python train.py --model="image classifier" --dataset="crops of objects in photos (Visual Genome)" --train_examples=123503 --horizontal_flip=true --widths=[96, 144, 208] --residual_init="none" --optimizer="soap" --beta2=0.999 --beta1=0.9 --shampoo_beta=0.999 --one_sided=false --epochs=27.2
Rows from block 8 of a small image classifier, named by matrix and row number. Rows with one number belong to one channel. Each number is 500 + 50 x the weight over its row's rms, rounded and kept within 0 to 999. All counts start at 0. Numbers have three digits each.
After each channel's rows are labels from the 100 images, of 14848, where the channel reaches its highest value: "peak at" is the part of the image that holds the peak. Only what is clearly more common there than usual is listed. The data: crops of objects in photos (Visual Genome).
# convs0: first 3x3 conv (model.blocks.8.convs.0.weight, 144x144x3x3, each kernel summed), inputs 0-143
# convs1: second 3x3 conv (model.blocks.8.convs.1.weight, 144x144x3x3, transposed, each kernel summed), outputs 0-143

convs0.27:472516521594466500444478516452546496473568475554568568479494440500435581592576457593539460520555555483497451510566471571497604521418447547468519565450553506559502560494567444483521535474532495508513400555495460605603566416398521575489480525484543505576510417460537462488519523425542515556454491544500514478511429482393537427462442446470491498588519545502499447546422456443469419555490506426483477494473455415549539567404466506538491
convs1.27:447475639506449492556520504462572478500461466506493473419571466386504599635463482443503554425437458448522443443458560438544462502513508487468531451600500536538549443500449458480497507539526407483550517463487428486476531486604540525504412603543436531479439459534524429503474519506466440502577469462477449426497497490524493399538558391512464485449480525431490539463547498574486615484518610447509465462508490546447539553489560416533495
peak at: middle left

convs0.38:522493461471601444504457466496465522534514486486440496598471507471449458539401493478513446545436501436497498490451517591455450442563516484480488501409539501483574465502585462648567475573541522564428580577495474523497569482490538521307534506456598486523458397543451498516537492466493504464436534488577555560516531558399471444475502534439517513501584408476571470459545524554444577551497462513480532491453435519523523445432516452503449
convs1.38:541512557574570474518482512541478499470543473488537474589523552543444542529555568550461462541448527590549515552451416490452463547509594432569527495523566469520538578489467629413438468532492541583587518535511491479490566491519517456418578536425589456500453462551593536473438490442453515463496468472538542559546513486429474493443506500417433508415480450534453457533529525476424609491549540444608459501387497494458389493518484552559485
peak at: top centre

convs0.93:526534479482573546457515396509471606568472517503372547498514448441466535487527621565459513510459567469529475524461511616546514494457540514526439476640418494457518508498557472432478537423432467412489503496478480589449501503474524542409520479514449462431535490554479411425439493463503604624547417465548523519552539447578508516506579537440561528441472456458504478521515461483542403493421494486525535490576426491516436520504438474490520
convs1.93:447559489491546462507497494454521502575475512495385502407509594491469507413469513533506535563381580477521527596550502496579412463553502418442431495467601464602522472467507498519492455540524455471573552550471465467496530519494495527495442568432478471501530424493548534505543575504445481473539458508469489524611477454468600467483479510436501610471457472538478487444450513539447514525504623519525420612579498566508399551521370500510467
peak at: bottom centre

convs0.83:530521488443563513460500599486463526459499473461421465460371575476456565595546475439453443503448395540561440513459548454499481512541435490476545616557464528526510517517501576513532497463431528583410456459445523447487534474498394508453493530532451519549531513478411540562463473468479488496525443500436469503595609471461506557395522498482575403432541345453474490497481473433430486514554512438567434503509515523473487447487529415492531
convs1.83:472512500452563422395452486491528420527500537438511543549497450515604446424471545583469477558565511532479548597542444483477533523413507506515540525532437453392479510433499528444529458430542501566556532568488495637465483421472510480450432590562509513490536511519556515536398534422551464562506528486538490476510506509472566560460528537484511650535459382431504406495539491452509452478501424452454507477571425542527437476558468506465567
peak at: top right

convs0.62:507429566498523487505414518494366490462471469476551499517525530577504575525585427553407529491512490572469457527541468527522493545507520544469482498352475516488565508509442450500398455559602536416489462503479502537521492635489460541564468514512508469415501420515581462438458399595474511378525506490513580458531448491536545493549517644424413554474518457453439500491484527497519513527513548484550498543467558498588414462508544495511481
convs1.62:574505458491502460476408497539558399427477547426551487419439422586502496519513539495436493515544594485512555461542539571470516526507505532540508582449617480513554480481535423420528475591406418475539528450505477555447512449559560601506516450461463468468417549531530533387513540526591528475475440584538527532433485503430575545571504521469459517437467560501506510490469496455428457528517541517478590419435464507417483489599521431478554
peak at: top centre

convs0.13:572485483489564443441412483523475446467481567501554492478501529543429391523486537508524464512512392492558430507499530539418523563580473483470451393529537500478564425477595531585504427438478545487480498600510423470534459541446531550496484454447413585579472560505482507497546590477570493627593504542602459409479466522434513427422452490544521533548529516496442577452550495526477473486518481488503485517513427497417472523396468468580471
convs1.13:512497399536520453487567487452528426560407527509534509620500544436474527536472480581493544452437459502470516478517487545544490652493493574475484467567483534413430392480542392537469514417646493515483432467488516467590507491486430528471555522571485569472463599530503497499453595426486566518504459448488530555477521496485452521606541477473550559509504498520506548550557436480474497532436590486566498541532571557460530522615502512466552
peak at: middle left

convs0.86:479528598524436496434461543446464464361479526508511537468475489481483535422565510520495524587481468439550520611495499470517479560569531438506542592479466521574455449449440467518402557469550547548465515538461557512464434378438498583550501436572509549459437472471497617459459531409544428495450465551480518586479470450372535524436449499480524443434525516445540650492529473576510473499497521525523553495464533455420489524452494508519488
convs1.86:559525593398427441467482457473488477427433480435595461491480486459551477473406512556547536535416433601503519532503529472481455582478509499518615522503420529425459544532459588603482533446515421528467451458464461531495478594500520489530477539424425491554509545525400515518550491501535453538526470431467556627547473443561465459476496480584477456376537433463593510475584482510503563456409447491535488459485491545488478546494441533510463
peak at: middle left

convs0.76:516625489562484416491593459455659521479585515479491446558435471482543472520595571548581540390478526513501415453433501420524500501563566443463515494466507503493500479497582519562479448517489530450432498430444499449466467494507488434421530414498401460481437478446454509488538394570490459462530516542487482491595515527431483573554534452487509516477522431501490541474453517449557413527489440477449598435601569462479535476465498452544495
convs1.76:430507405551479452537461482544601564519543473453485525547473497488427503546486531411442478425554498468648458558438482665438553520457447445522476526462548433429484497572520466506447510574489575476403420413396422556582510599438437395429489508471449476476518507511531453537528479486495518463506547461463566547463520515492423537443540533505469499479471507446486573525515481427514508582421525477455471512521542565529539553531514495519486
peak at: top centre

convs0.132:501560494503486440550428479586480527580443467449500441431533439471602485438617447481418463439555455525545433492541533500502424525513550529526460426540530484457555541517439548417487474408466509456479448524501516556540445535441496473494600462484473581453605506470525438584543582506557472510479435447510485498483492471554467504528530563490411541414481484544473417527455492448477513577452565506600482533467454582427434528593548424551414
convs1.132:456602517510640465424397499446509563462446531496490480449466484431500411539531467468548479427468454459437450549573520407490458535468400537541521479477570488485462495494510504489547548517474539451451534574452534620430498627443495482539488455446455458460528533495540518571554519496529460440400548478433467427518400550534460456458478523406482522495486464474567599485563535515530482587492478478592528408571548528459521585471473518498527
peak at: top right

convs0.44:513529454538603550468479460507484506437540496568448490480505373589495538515501546463504405520559532552476517514479560465431478496608525437403433495646423543585491468472579448512565462586496517479422471590413458506424521511475458508547453525435567439456563418514501497484411501519565521475447515434494512464537449531517458474494480502510457493470478556355508527519565440511450471552438424409473448419562496495523574484469513487509489
convs1.44:370507516541484505477535482466404531526461477502539400566500426473434417540412487474488455577499556473529433449475476411494469517592519460572589473558600573538528484437484498461462451523441520495504546493396549583578540478512465481434398570511501471542544618480435509495477478479484462470469535467417541501396460491470493476559449470547507509472465495470629529521469411489490582502468558424498465506551480649500516486520483531505460
peak at: middle left

convs0.98:554469454473571521466445481344501525514595407612483614460471380474513486507469530449487444506531549554483506461555519462493436534504534517610529460491481464532521452491484563543468516444498526490543490465438429460463576402564480433502487532489551468476580441464547490458445555500500623526466602461538419526535490563521553507514366465558468432448472462473436512491498455531386555491481501471545504509408512406489475478518438505544470
convs1.98:413438513438463498578524452533540490534532463460387468499486521504477536597430554529545503547458641533515443492447439484434424444521466553552547439393501534422543510488499538469494532471514546419612495597454503478513433509513436474474537548602518463453527564411434562504460473509470401542547517504440433494525442470529556519488446525528465511510563470532542469494541417439493500552543498586470506428458578486506588479598400436489483
peak at: top centre

convs0.92:451422546482531457517511420569506472507409479467484483539508527558499501493444485519451534513493493451497495423570505445402433491524461459428467572493494568524512505455380472444464549358520497523488479409436568414558521490559508498552426416609494481424438567543451466480505503523502507514513474477436497455493507488444469491519570495448518468580526376536478506430602581496487615549554573552470448507516470479574460408551502621510472
convs1.92:434552539485595424527560438541489496498488466441511579483493578511486581606474491497491472521568488533514559529494505535496557556520430471538544411468531579493464500456580526449440516408554577471493519503491497430478617491475476444514508512438565450420464435621469509603531574470548558510614537502454476637446594469490455463452413428528458537538527515537509504441510482453438443476474462416487510509482423494552451526515568425478552
peak at: top centre

convs0.46:535475488532467478427424510524500516506604577495507600535475528455520535498605497516455563546447411541606491440564520512528461577401423451491465504525485550505387446512481435472452566480534459442513453567551437435432579555520567468519424541393522492554462508479517469403422507511520530501590499472434520467503444544549483511570458521570526615479543531498534571411416536457527456512541455423429475567420455486496495523500504510493429
convs1.46:447457394506500559481503474526465568571492441458515522558460423420442469496467523569415513522428456512483467587519539503423460525589556531555496511550550495510529452582522416505478477481574528473495449399475503419455547494541470598528482521466488611453399523377491489452477511557383485505461431587501516486522497493413581527481487554543497354479475481470499513474500411478564539574449509450473424460506498471441548456452517510511397
peak at: middle left

convs0.63:554499503452576549442510530513520470513461368518564605407436495497502478439509467563378450425409481565483460436466464457485531520474537434492532523518459522542518502484478571482479552532490470494559500494493495399390497559512523455456528484542428473598454488505608437506537554486479465511639491369461561593492548474529527494532479543464478444468517464510510577542523395550507454550536544551424450558408395555518499510508513544503530
convs1.63:458466443456469425516488506442506524511525409503528514441518493510455555530587498554489544468439531585494506537469542531490540429501449461536493562509457572455505613545518378494567402521555453480475519479546475484506449457501530492489472557457504563529504462525442456480384395516501558379478403451470529548543456467434553542495553460483483415490568633610455457463440502501495468578437432493442582563433517507487576473424508422499570
peak at: middle left

convs0.37:493517518450464465497450608498489522520479529441474521485456480478511474457432490540463561514494554530594470595547499426547497499479503577484492537484442536522495456514470434537465491465491603459559411588433467537397569521530530477519501606419408552608532449514487414474591498634506536454514541639477505402408454456538469552573448424484466580517443466492518529459470458449506492447504511471494413495565533432528477567529478416508507
convs1.37:397470518456427478516465454522553491523460444369497486467492466552435523475469568535517490549494503569489502464439476507519480583549421546424546524486567422585537488433450464471461474534501525512580513457473469442444457502498526511506454488438462527531574596499445446491541486470589507451531519430425416448575454511571548562493510524391514460478518536420453504526498567522575648553512569510429492567455463563450466610479557458487385
peak at: middle left

convs0.142:523488425473462462408461452534458491426462550523588491498512476476513526558553458456514404532481481551534582575431440472411458557533525443385517467473517436537545463459387454548533560561503435490380526476465515507604603519634528524436587522504507495514491445487571434462480538504491611472535471467485485447504560473426481461470508540517472428497421505471460505548536464491477493564527534612560473503574592532584499481480499511419535
convs1.142:527543485474523549419469495429447494459590574526472532492479564572653475417450517510483524508511463583514505435363517507557458565556532443457479435395450525430501529535520494533480554521575523435431471543560540478530474466514532546524515541543469452493547422482500509529438499466611556476482508485489533402461531547438447495496375562431611501518496475464479387543434425478516448434560496413577436507499479489446523544450505506454505
peak at: bottom centre

convs0.135:465488505504517534460514483508448503507553567517439509604550515523589428526576439495418434546430436488536542431483501535436478453551534561438354504522508528555476423480496542490511415437530466547503491486334401550483473447525455567414469561403520516503469508616505494539526553451563535480522530474573641583454524434474543432557455405521454504494510502520533514491575523531481474494452539510582526526478464583535451550471486492510510
convs1.135:464572535501551515416485472512622556555489544466464489481466555378484454465495595420527529404470457456485479499495406518477643535565447457436575487586500578544486505583485594568462538474525488462445533460533518600506552470430475508539466491437466506429438481531511545456461585530484500525534489446471478611530464521574398488500469493520521469459454543484496583500456508392520502509530531509580485483534523611418497529482541536413550
peak at: bottom centre

convs0.91:491538438531558563574414535530535436468515522538504455577458405444471496548400497485508466490512486465478464494436495607504456586463586514558505505522595447517629525457486494546505540525549438574525457486557501523410559526543553416567479484439542480464398467569535514550431518464477581553481427409594445549499538476481415412531442615517479479502501425466550529442460512467482558438472468511480447450452462526413416481471490529473467
convs1.91:430503424599532481451538446481560516606414506539471557511412442536580454519559484458557522521452484483535447490388480454533439464537539485484469515550477500448472590442520508433485494442434499498530523494578482539485523482494481595528534476430567366578469485446528503503456463427542561407436489497483567474423534498510529477507479600441471487528469522466527454560477458518591511542556512575489325446418480399537482537463462527456523
peak at: bottom centre

convs0.133:601510481567468508448465461498493482534552409519480463496546459567566526449473522469535559473437449576413476460541535520501508444563368497530555469539508524589497477446489649489550562496498515457586473529447517522511426516402559481450477545470550400465557487525485417565499479526552497502443536398436503560563439486433538474533437561448553398549526434477506476567592462475535483560461525514566461485386539480488417517508526416536502
convs1.133:466520483562577466442551482368534542525393496501563533531582560472514529489570551460432453457514492503439499602547491445452558615488536446496562504436460518611505556530477491482522547486500462435468537459474456474517463473551486589560479519488476521510464491561571592516411456463490466502484544576442500446411517492512477479483512412460479545389515528613498558491406579425540505461475504478514544495517458584405529576477410599491497
peak at: top right