python train.py --model="image classifier" --dataset="crops of objects in photos (Visual Genome)" --train_examples=123503 --avg_pool_shortcut=true --loss="cross_entropy" --lr_schedule="linear" --final_lr_fraction=0.1
Rows from block 13 of a small image classifier, named by matrix and row number. Rows with one number belong to one channel. Each number is 50 + 10 x the weight over its row's rms, rounded and kept within 0 to 99. All counts start at 0. After the name is the row's rms in percent of the matrix's.
After each channel's rows are labels from the 100 images, of 14848, where the channel reaches its highest value: "strongest on" is what is common among them. Only what is clearly more common there than usual is listed. The data: crops of objects in photos (Visual Genome).
# convs0: first 3x3 conv (model.blocks.13.convs.0.weight, 208x208x3x3, each kernel summed), inputs 0-103
# convs1: second 3x3 conv (model.blocks.13.convs.1.weight, 208x208x3x3, transposed, each kernel summed), outputs 0-103

convs0.76 097:35 37 56 34 30 60 47 64 48 53 75 39 46 45 33 50 48 59 35 56 42 71 65 40 59 42 31 51 49 56 56 48 66 45 50 49 43 47 59 50 54 53 47 40 44 59 65 33 46 68 56 47 52 45 44 57 58 46 43 56 60 52 46 61 52 59 54 42 57 58 48 70 61 43 47 54 36 45 54 37 43 36 77 36 45 50 45 51 50 57 56 50 45 27 35 57 49 24 41 53 54 51 59 68
convs1.76 101:51 42 57 53 42 51 51 51 17 63 76 49 50 45 40 36 33 43 61 48 47 44 30 66 52 34 36 62 53 50 49 43 46 40 41 55 42 38 55 42 51 63 35 53 54 36 47 56 55 64 56 44 60 47 53 55 58 41 47 42 48 31 46 43 61 43 46 60 57 46 44 33 46 49 51 61 44 43 68 42 40 53 53 45 47 43 53 54 55 60 61 49 45 47 42 48 43 42 47 62 67 80 38 45
strongest on: object: shirt

convs0.43 098:32 61 60 55 63 56 48 38 52 36 37 50 54 44 39 51 66 59 54 60 56 36 46 52 41 54 56 37 39 33 40 37 33 40 56 50 37 61 51 46 40 58 42 40 41 39 58 46 53 40 63 55 54 36 70 54 41 73 45 67 49 46 55 50 56 42 24 45 44 41 42 62 37 56 45 50 46 35 57 55 46 50 56 55 53 53 66 46 65 55 47 37 48 49 58 54 60 37 52 34 36 57 33 42
convs1.43 103:44 63 50 67 55 46 39 43 47 45 48 64 56 57 43 58 27 59 54 68 40 43 52 49 47 47 32 47 55 32 37 45 50 33 54 55 50 57 53 34 47 58 41 59 53 67 43 44 35 56 49 65 59 41 44 55 43 62 38 55 51 61 60 50 54 51 48 43 27 48 45 48 39 63 64 55 45 61 66 34 53 53 50 54 43 48 35 43 49 52 59 31 51 39 36 48 47 50 49 55 52 39 35 64
strongest on: object: hair

convs0.69 102:53 37 47 46 58 56 58 63 59 59 63 60 51 67 49 56 52 61 52 51 39 59 47 79 46 59 47 52 49 64 50 49 37 33 55 53 53 58 43 63 37 47 52 42 63 38 39 42 50 53 31 52 44 48 42 54 40 41 59 66 29 56 59 35 46 41 29 39 67 54 43 44 34 39 29 53 49 59 42 36 50 35 41 48 49 36 47 46 53 38 37 37 64 44 66 61 66 28 60 73 49 53 50 54
convs1.69 100:55 39 45 69 59 43 47 57 43 57 37 40 47 62 37 61 49 47 50 32 41 56 41 61 43 49 36 51 48 57 42 55 54 60 58 56 35 58 64 49 24 48 41 66 55 62 56 58 42 56 39 54 41 38 45 40 47 59 42 58 59 57 58 53 45 58 31 45 38 45 38 39 41 47 64 54 32 52 50 50 41 53 59 51 61 58 63 53 67 53 41 62 48 66 35 42 49 39 37 46 55 47 45 61
strongest on: object: hair

convs0.36 096:50 62 56 47 50 35 53 57 30 57 26 71 55 44 69 75 59 46 45 38 66 47 62 46 49 57 67 54 60 51 48 56 64 56 45 40 51 44 50 56 52 49 51 47 43 40 60 48 35 47 37 47 38 68 56 53 52 34 48 60 39 28 58 63 43 50 44 63 43 54 50 45 35 49 46 38 68 30 52 44 41 34 50 58 44 41 75 37 44 53 36 54 68 49 60 46 63 52 50 39 54 58 42 56
convs1.36 098:58 42 52 41 45 42 42 47 70 70 40 59 52 58 35 49 47 55 61 38 49 63 65 29 56 41 52 41 56 45 59 31 52 53 45 44 66 65 49 33 60 56 45 47 79 59 51 31 44 49 53 38 46 43 35 51 54 43 60 49 40 47 59 44 55 42 56 43 45 60 33 52 40 39 45 47 61 52 44 36 60 45 45 40 58 34 70 41 40 47 53 44 43 44 43 60 46 36 38 66 47 31 37 60
strongest on: object: hair; object: head

convs0.198 091:63 46 61 46 51 56 56 41 42 59 63 50 55 44 46 36 63 62 41 63 41 40 33 47 48 49 48 66 34 57 53 34 51 61 20 66 47 56 61 34 49 34 51 39 42 39 34 61 50 55 47 41 46 58 48 64 34 61 50 21 62 36 75 43 49 36 41 36 43 36 59 60 49 46 47 45 45 51 38 37 42 57 36 35 36 41 38 49 58 47 69 58 49 49 38 56 48 62 61 29 42 61 70 36
convs1.198 093:58 61 63 46 55 42 44 49 42 55 57 67 49 47 29 36 48 33 38 54 53 51 45 62 65 60 44 64 57 40 41 57 55 29 54 56 39 56 35 58 61 66 62 36 56 54 45 43 40 39 44 43 34 42 52 43 44 49 52 51 62 56 33 48 69 55 43 55 41 70 61 44 59 76 39 43 42 38 51 46 37 59 44 37 50 51 39 58 37 53 54 43 46 50 32 60 50 53 75 58 36 61 62 50
strongest on: object: shirt

convs0.105 099:49 59 31 38 67 52 46 47 52 49 65 46 54 57 46 40 50 69 52 62 47 64 59 49 68 53 41 47 58 43 54 56 42 48 49 34 66 47 57 55 52 72 36 52 57 28 56 50 49 43 41 52 57 38 68 49 43 44 53 45 56 67 50 68 52 41 66 42 41 58 54 53 48 36 69 53 38 46 63 46 46 57 34 57 50 42 53 35 59 63 47 49 50 33 60 43 38 55 60 70 54 45 49 55
convs1.105 102:41 50 23 43 56 42 64 58 53 51 53 45 45 55 46 54 45 39 55 46 45 57 55 54 35 51 41 40 36 65 50 54 32 38 39 48 50 52 63 36 36 39 45 75 49 46 49 53 54 47 55 64 55 59 65 48 42 62 53 49 32 57 54 38 38 37 35 56 63 60 53 49 39 54 55 51 56 66 67 62 61 29 41 48 50 50 49 58 32 43 32 67 63 38 49 60 47 52 49 55 58 50 39 31
strongest on: object: shirt

convs0.167 096:32 47 37 62 44 45 63 54 46 63 56 50 56 48 47 54 40 41 50 44 48 58 75 68 54 54 53 40 57 40 50 59 65 41 40 72 38 41 29 40 39 45 39 39 53 59 46 45 53 32 58 51 56 41 51 75 50 40 51 34 40 60 65 62 52 27 50 57 64 40 46 61 56 49 49 32 60 44 53 54 59 60 68 56 52 53 41 68 57 63 49 57 51 50 43 39 55 60 65 32 30 33 54 58
convs1.167 100:69 52 52 44 60 50 52 55 46 40 54 56 44 56 60 65 36 43 62 44 52 71 43 57 57 43 54 58 43 38 46 62 50 46 56 47 59 55 42 56 48 57 57 49 44 50 43 31 67 49 35 58 42 56 45 53 52 32 42 32 67 45 37 37 49 48 49 49 53 45 58 57 51 65 48 54 43 47 36 51 49 42 60 42 32 77 38 49 65 38 53 72 42 45 51 44 53 44 36 49 64 50 55 68
strongest on: object: shirt

convs0.115 109:73 53 45 59 30 31 50 37 39 53 54 58 49 50 54 53 37 48 56 51 38 44 52 31 42 42 46 60 56 43 61 55 52 52 52 38 54 52 70 59 48 47 46 43 54 42 37 52 52 45 41 51 30 33 55 59 45 41 59 54 43 55 56 43 58 38 48 45 40 57 39 54 34 59 83 52 53 45 53 67 45 42 53 63 56 71 49 59 56 75 73 54 45 64 50 54 71 59 54 48 44 57 43 31
convs1.115 109:43 63 42 48 51 54 54 41 60 65 38 63 59 45 61 51 41 51 39 52 56 54 35 53 61 79 51 37 30 56 54 53 45 53 49 65 43 49 50 48 44 67 57 57 41 54 57 61 53 57 44 38 54 54 29 48 39 63 37 63 51 36 45 59 45 54 64 48 45 43 45 47 41 34 59 54 36 47 62 52 41 48 57 45 54 39 67 66 38 43 42 41 57 43 47 51 46 50 46 37 55 48 69 43
strongest on: object: hair

convs0.29 097:75 49 56 47 46 47 57 59 49 51 49 35 51 55 56 42 56 81 29 50 50 53 41 38 51 57 44 49 39 67 50 50 45 44 39 53 61 54 46 33 54 55 49 51 77 44 68 58 43 43 57 58 54 56 52 61 42 42 53 48 53 45 37 46 54 48 48 47 55 28 27 49 43 53 28 46 76 30 41 60 43 43 40 52 40 45 71 57 58 65 56 33 31 60 55 45 46 54 53 35 44 51 34 50
convs1.29 094:43 38 47 45 65 41 34 38 47 48 45 56 36 46 45 39 60 50 56 24 58 52 49 59 56 24 50 55 51 37 58 70 51 30 49 40 47 36 40 66 35 36 63 49 60 49 38 47 49 51 56 44 73 36 58 52 60 35 58 35 44 44 46 63 39 41 51 72 68 62 44 49 54 56 47 62 63 45 73 56 61 49 41 67 58 39 54 53 77 35 31 60 38 44 42 46 58 52 51 58 61 57 50 43
strongest on: object: shirt

convs0.25 097:45 51 56 43 53 41 36 47 64 46 64 51 33 29 49 34 39 57 28 59 65 58 66 68 45 56 53 54 49 51 50 52 47 60 47 34 53 59 57 40 48 56 59 43 60 51 45 57 53 57 50 38 60 63 62 39 55 50 61 79 44 42 55 37 54 59 53 48 48 35 34 37 55 59 42 59 63 63 39 52 43 51 51 64 42 58 47 42 63 62 48 38 35 49 43 35 33 47 54 40 51 61 60 56
convs1.25 100:58 47 44 68 42 52 45 58 46 60 30 40 42 51 44 31 50 35 60 57 50 43 57 58 36 46 51 61 51 52 55 50 48 39 32 48 61 59 53 49 51 44 65 55 54 55 43 48 44 49 48 48 61 49 52 39 50 64 56 70 43 47 28 45 48 41 51 62 50 52 53 41 35 58 52 34 47 61 32 68 62 62 56 54 24 57 35 64 50 48 49 34 53 43 44 51 39 34 56 46 64 54 54 52
strongest on: object: hair

convs0.127 105:55 51 49 53 53 46 31 39 44 37 49 52 59 51 62 65 50 56 35 41 52 48 34 32 49 55 47 73 48 29 39 34 51 49 47 60 53 43 52 59 41 44 50 52 42 54 47 36 49 59 52 36 33 59 65 61 61 48 55 56 58 47 60 42 48 55 49 40 44 43 39 52 53 70 41 55 47 66 37 43 48 45 48 63 68 67 39 58 47 53 43 58 46 47 44 43 56 51 63 51 57 57 53 46
convs1.127 095:43 45 59 54 46 47 55 29 54 27 56 41 47 52 71 49 56 57 45 41 54 43 42 32 59 26 47 43 60 59 42 48 36 51 35 56 84 53 49 42 41 41 35 46 69 56 59 55 61 69 54 46 43 55 72 48 33 36 56 47 49 55 70 50 53 37 51 43 57 56 43 70 58 39 64 52 59 40 32 55 40 37 52 52 42 45 52 38 48 51 49 60 45 35 64 47 53 48 71 37 43 64 47 52
strongest on: object: shirt

convs0.44 101:57 52 54 65 57 46 65 49 55 55 56 47 51 60 52 50 45 40 43 36 42 65 47 37 57 45 48 47 43 53 45 57 56 42 50 48 48 50 44 39 41 58 49 47 40 43 23 56 55 40 49 51 43 28 59 44 49 40 59 53 31 44 48 42 65 45 47 54 49 62 52 52 42 57 58 49 37 58 47 47 30 59 55 56 44 45 68 64 75 77 68 42 51 67 53 49 50 39 48 41 54 31 43 59
convs1.44 107:44 46 29 67 29 47 54 59 50 49 39 42 27 53 65 34 46 42 54 74 56 54 35 49 60 37 53 54 41 47 45 42 64 42 40 57 50 55 37 53 55 53 44 42 58 57 52 59 55 49 39 43 40 52 50 58 43 43 49 40 45 44 48 42 63 48 46 58 63 63 47 29 57 27 51 49 41 45 43 48 61 48 35 43 50 48 53 65 42 59 47 52 50 36 39 55 58 33 56 34 49 46 52 43
strongest on: object: hair

convs0.31 094:36 53 68 50 46 64 49 61 40 43 56 43 48 48 25 51 58 40 49 53 49 59 25 53 41 52 55 43 44 50 52 59 60 59 46 72 58 49 42 57 39 55 55 36 46 46 33 50 28 38 63 43 56 60 56 56 52 48 50 49 60 45 53 58 57 51 63 54 51 46 57 53 38 42 49 55 38 60 52 53 25 65 30 47 58 58 61 50 65 31 37 57 29 73 49 42 45 43 35 48 30 58 49 40
convs1.31 096:66 41 59 53 58 52 50 42 38 65 49 81 43 39 47 54 39 38 61 54 72 54 34 41 47 43 60 46 41 57 55 65 58 55 59 42 58 38 38 41 51 45 31 29 54 42 31 44 49 49 62 51 44 54 57 54 46 55 51 41 54 46 55 48 68 59 60 52 52 37 50 30 52 28 59 49 56 39 47 40 45 37 46 72 59 50 43 50 45 45 39 57 46 58 50 57 57 65 38 46 42 60 76 68
strongest on: object: shirt

convs0.89 099:43 44 63 53 58 50 50 62 56 49 47 51 55 43 45 17 45 59 57 38 55 35 33 56 46 35 49 55 52 40 42 67 31 50 45 65 61 39 36 49 49 78 48 59 65 50 38 39 49 54 37 38 48 58 34 67 37 65 61 57 54 42 38 47 43 52 50 47 59 43 40 48 44 51 55 61 51 44 41 49 76 42 45 62 57 53 61 56 63 57 42 55 32 35 49 31 41 58 44 47 57 50 57 62
convs1.89 096:45 50 59 51 65 24 44 49 51 54 59 30 55 50 44 57 55 69 34 60 51 61 35 60 62 61 49 62 42 51 43 65 45 42 53 37 46 48 75 54 45 72 59 49 59 62 52 46 68 51 51 47 46 39 36 48 57 35 51 62 62 56 55 50 35 50 54 35 57 52 51 56 68 43 39 57 59 51 57 51 43 62 44 47 53 59 45 33 64 48 69 51 52 50 67 44 61 49 64 31 38 37 46 58
strongest on: object: shirt

convs0.12 104:56 52 50 52 36 56 53 49 59 47 55 39 52 52 50 54 46 74 45 53 58 40 54 51 63 51 37 45 54 64 35 56 45 66 52 40 54 42 49 42 29 45 58 48 58 48 51 33 39 42 56 55 33 47 44 39 63 38 50 51 68 44 56 45 41 57 20 56 47 42 52 53 74 45 52 44 54 61 30 35 46 50 33 41 55 31 48 37 48 42 63 56 42 49 37 61 59 45 65 39 43 57 40 42
convs1.12 098:57 38 65 36 50 39 42 35 51 37 57 63 55 39 51 40 37 43 43 51 48 60 33 74 44 64 48 53 77 63 25 47 45 55 58 36 42 38 62 36 40 35 56 31 57 45 60 44 50 47 57 34 37 51 45 56 31 51 49 34 52 45 56 46 36 32 48 55 47 52 52 46 61 48 53 56 35 53 43 52 64 61 45 41 59 45 49 44 69 56 53 40 52 52 57 49 53 59 39 49 73 59 39 47
strongest on: object: shirt

convs0.161 108:35 24 56 39 35 55 30 43 52 53 50 47 40 49 49 51 49 59 44 36 55 49 48 47 61 55 54 43 47 46 54 48 41 29 45 46 44 65 52 24 63 62 52 38 25 45 55 41 55 33 34 46 45 52 69 50 59 42 49 56 72 59 50 47 58 37 49 51 52 45 50 68 38 52 63 46 66 39 40 63 43 52 32 33 47 55 61 33 51 37 61 63 51 71 46 46 60 52 55 53 47 64 46 40
convs1.161 095:42 50 55 48 43 40 59 54 63 64 52 51 53 42 54 67 63 52 50 53 44 70 46 57 64 43 54 71 65 72 40 64 51 60 61 45 42 58 57 41 70 57 42 43 62 29 67 47 44 60 43 55 65 60 53 54 46 59 54 51 43 51 44 47 56 41 47 65 39 46 36 43 45 59 64 46 50 57 34 28 49 64 55 58 59 44 53 52 41 36 48 58 57 51 42 51 58 45 61 53 56 65 54 69
strongest on: object: hair; object: head

convs0.79 095:48 57 51 41 41 47 40 53 60 52 60 37 31 46 44 54 57 51 49 51 32 67 61 47 44 37 52 51 38 39 58 51 39 76 49 51 67 56 61 35 41 50 67 63 43 63 40 43 53 58 68 43 41 35 47 63 36 43 48 69 66 53 65 52 44 47 40 39 53 35 59 51 64 58 48 55 60 56 55 42 40 48 65 39 51 61 58 46 57 73 54 37 33 54 44 44 34 49 36 51 74 41 52 47
convs1.79 105:45 48 39 75 41 55 39 48 64 47 53 58 46 51 51 38 34 61 47 52 48 49 45 45 47 35 41 48 41 59 42 38 50 66 19 46 59 40 41 44 54 34 70 57 51 64 46 40 34 53 55 28 46 50 61 42 44 58 47 53 49 43 52 28 43 60 37 44 45 57 49 59 39 43 33 41 56 49 34 54 35 59 58 70 49 56 35 45 36 64 41 42 60 40 57 62 54 39 60 53 45 58 55 28
strongest on: object: hair; object: head

convs0.137 095:53 44 43 40 52 35 45 72 39 58 87 40 46 57 27 65 59 53 48 39 49 71 31 49 58 31 56 51 45 44 45 59 43 51 55 50 55 59 48 52 60 50 52 46 58 57 51 55 63 60 56 57 43 42 47 42 46 66 28 39 52 58 50 43 55 51 50 49 49 36 56 37 50 44 43 52 47 48 50 31 63 46 57 50 50 44 69 69 61 43 42 31 60 47 56 57 60 40 43 42 55 40 46 36
convs1.137 099:54 54 49 54 50 53 51 38 48 36 41 40 41 51 58 38 44 57 75 55 71 40 44 43 53 61 44 65 50 43 67 28 61 57 62 34 74 58 46 64 54 49 39 69 24 52 65 35 33 41 42 40 45 37 45 54 60 50 47 39 45 56 48 34 53 55 56 43 47 42 42 49 43 45 45 67 55 44 56 45 40 67 51 38 51 55 43 47 49 64 55 37 35 46 43 57 53 49 70 48 53 59 44 55
strongest on: object: shirt

convs0.165 100:59 36 46 44 40 52 40 41 66 46 63 37 36 40 40 47 59 43 70 48 45 55 69 27 54 58 51 42 64 57 24 48 67 60 57 59 33 58 43 50 44 55 50 61 58 43 63 33 50 43 39 74 41 54 52 48 52 44 40 53 72 39 49 31 61 42 53 51 42 33 42 61 35 50 54 43 50 46 49 48 70 50 51 48 51 51 66 36 44 67 59 51 46 53 37 41 39 48 41 46 57 38 33 54
convs1.165 105:29 41 49 55 57 39 35 41 74 59 28 43 51 49 58 46 63 39 58 42 54 48 50 44 47 55 52 47 54 58 61 48 48 43 64 42 34 58 47 43 34 46 59 33 66 50 56 48 57 46 45 53 58 33 45 61 46 51 57 55 44 56 45 51 28 41 35 55 51 46 50 48 60 46 40 73 35 44 64 45 66 41 42 37 51 54 45 53 63 52 42 59 33 33 49 43 45 44 33 52 74 53 38 46
strongest on: object: hair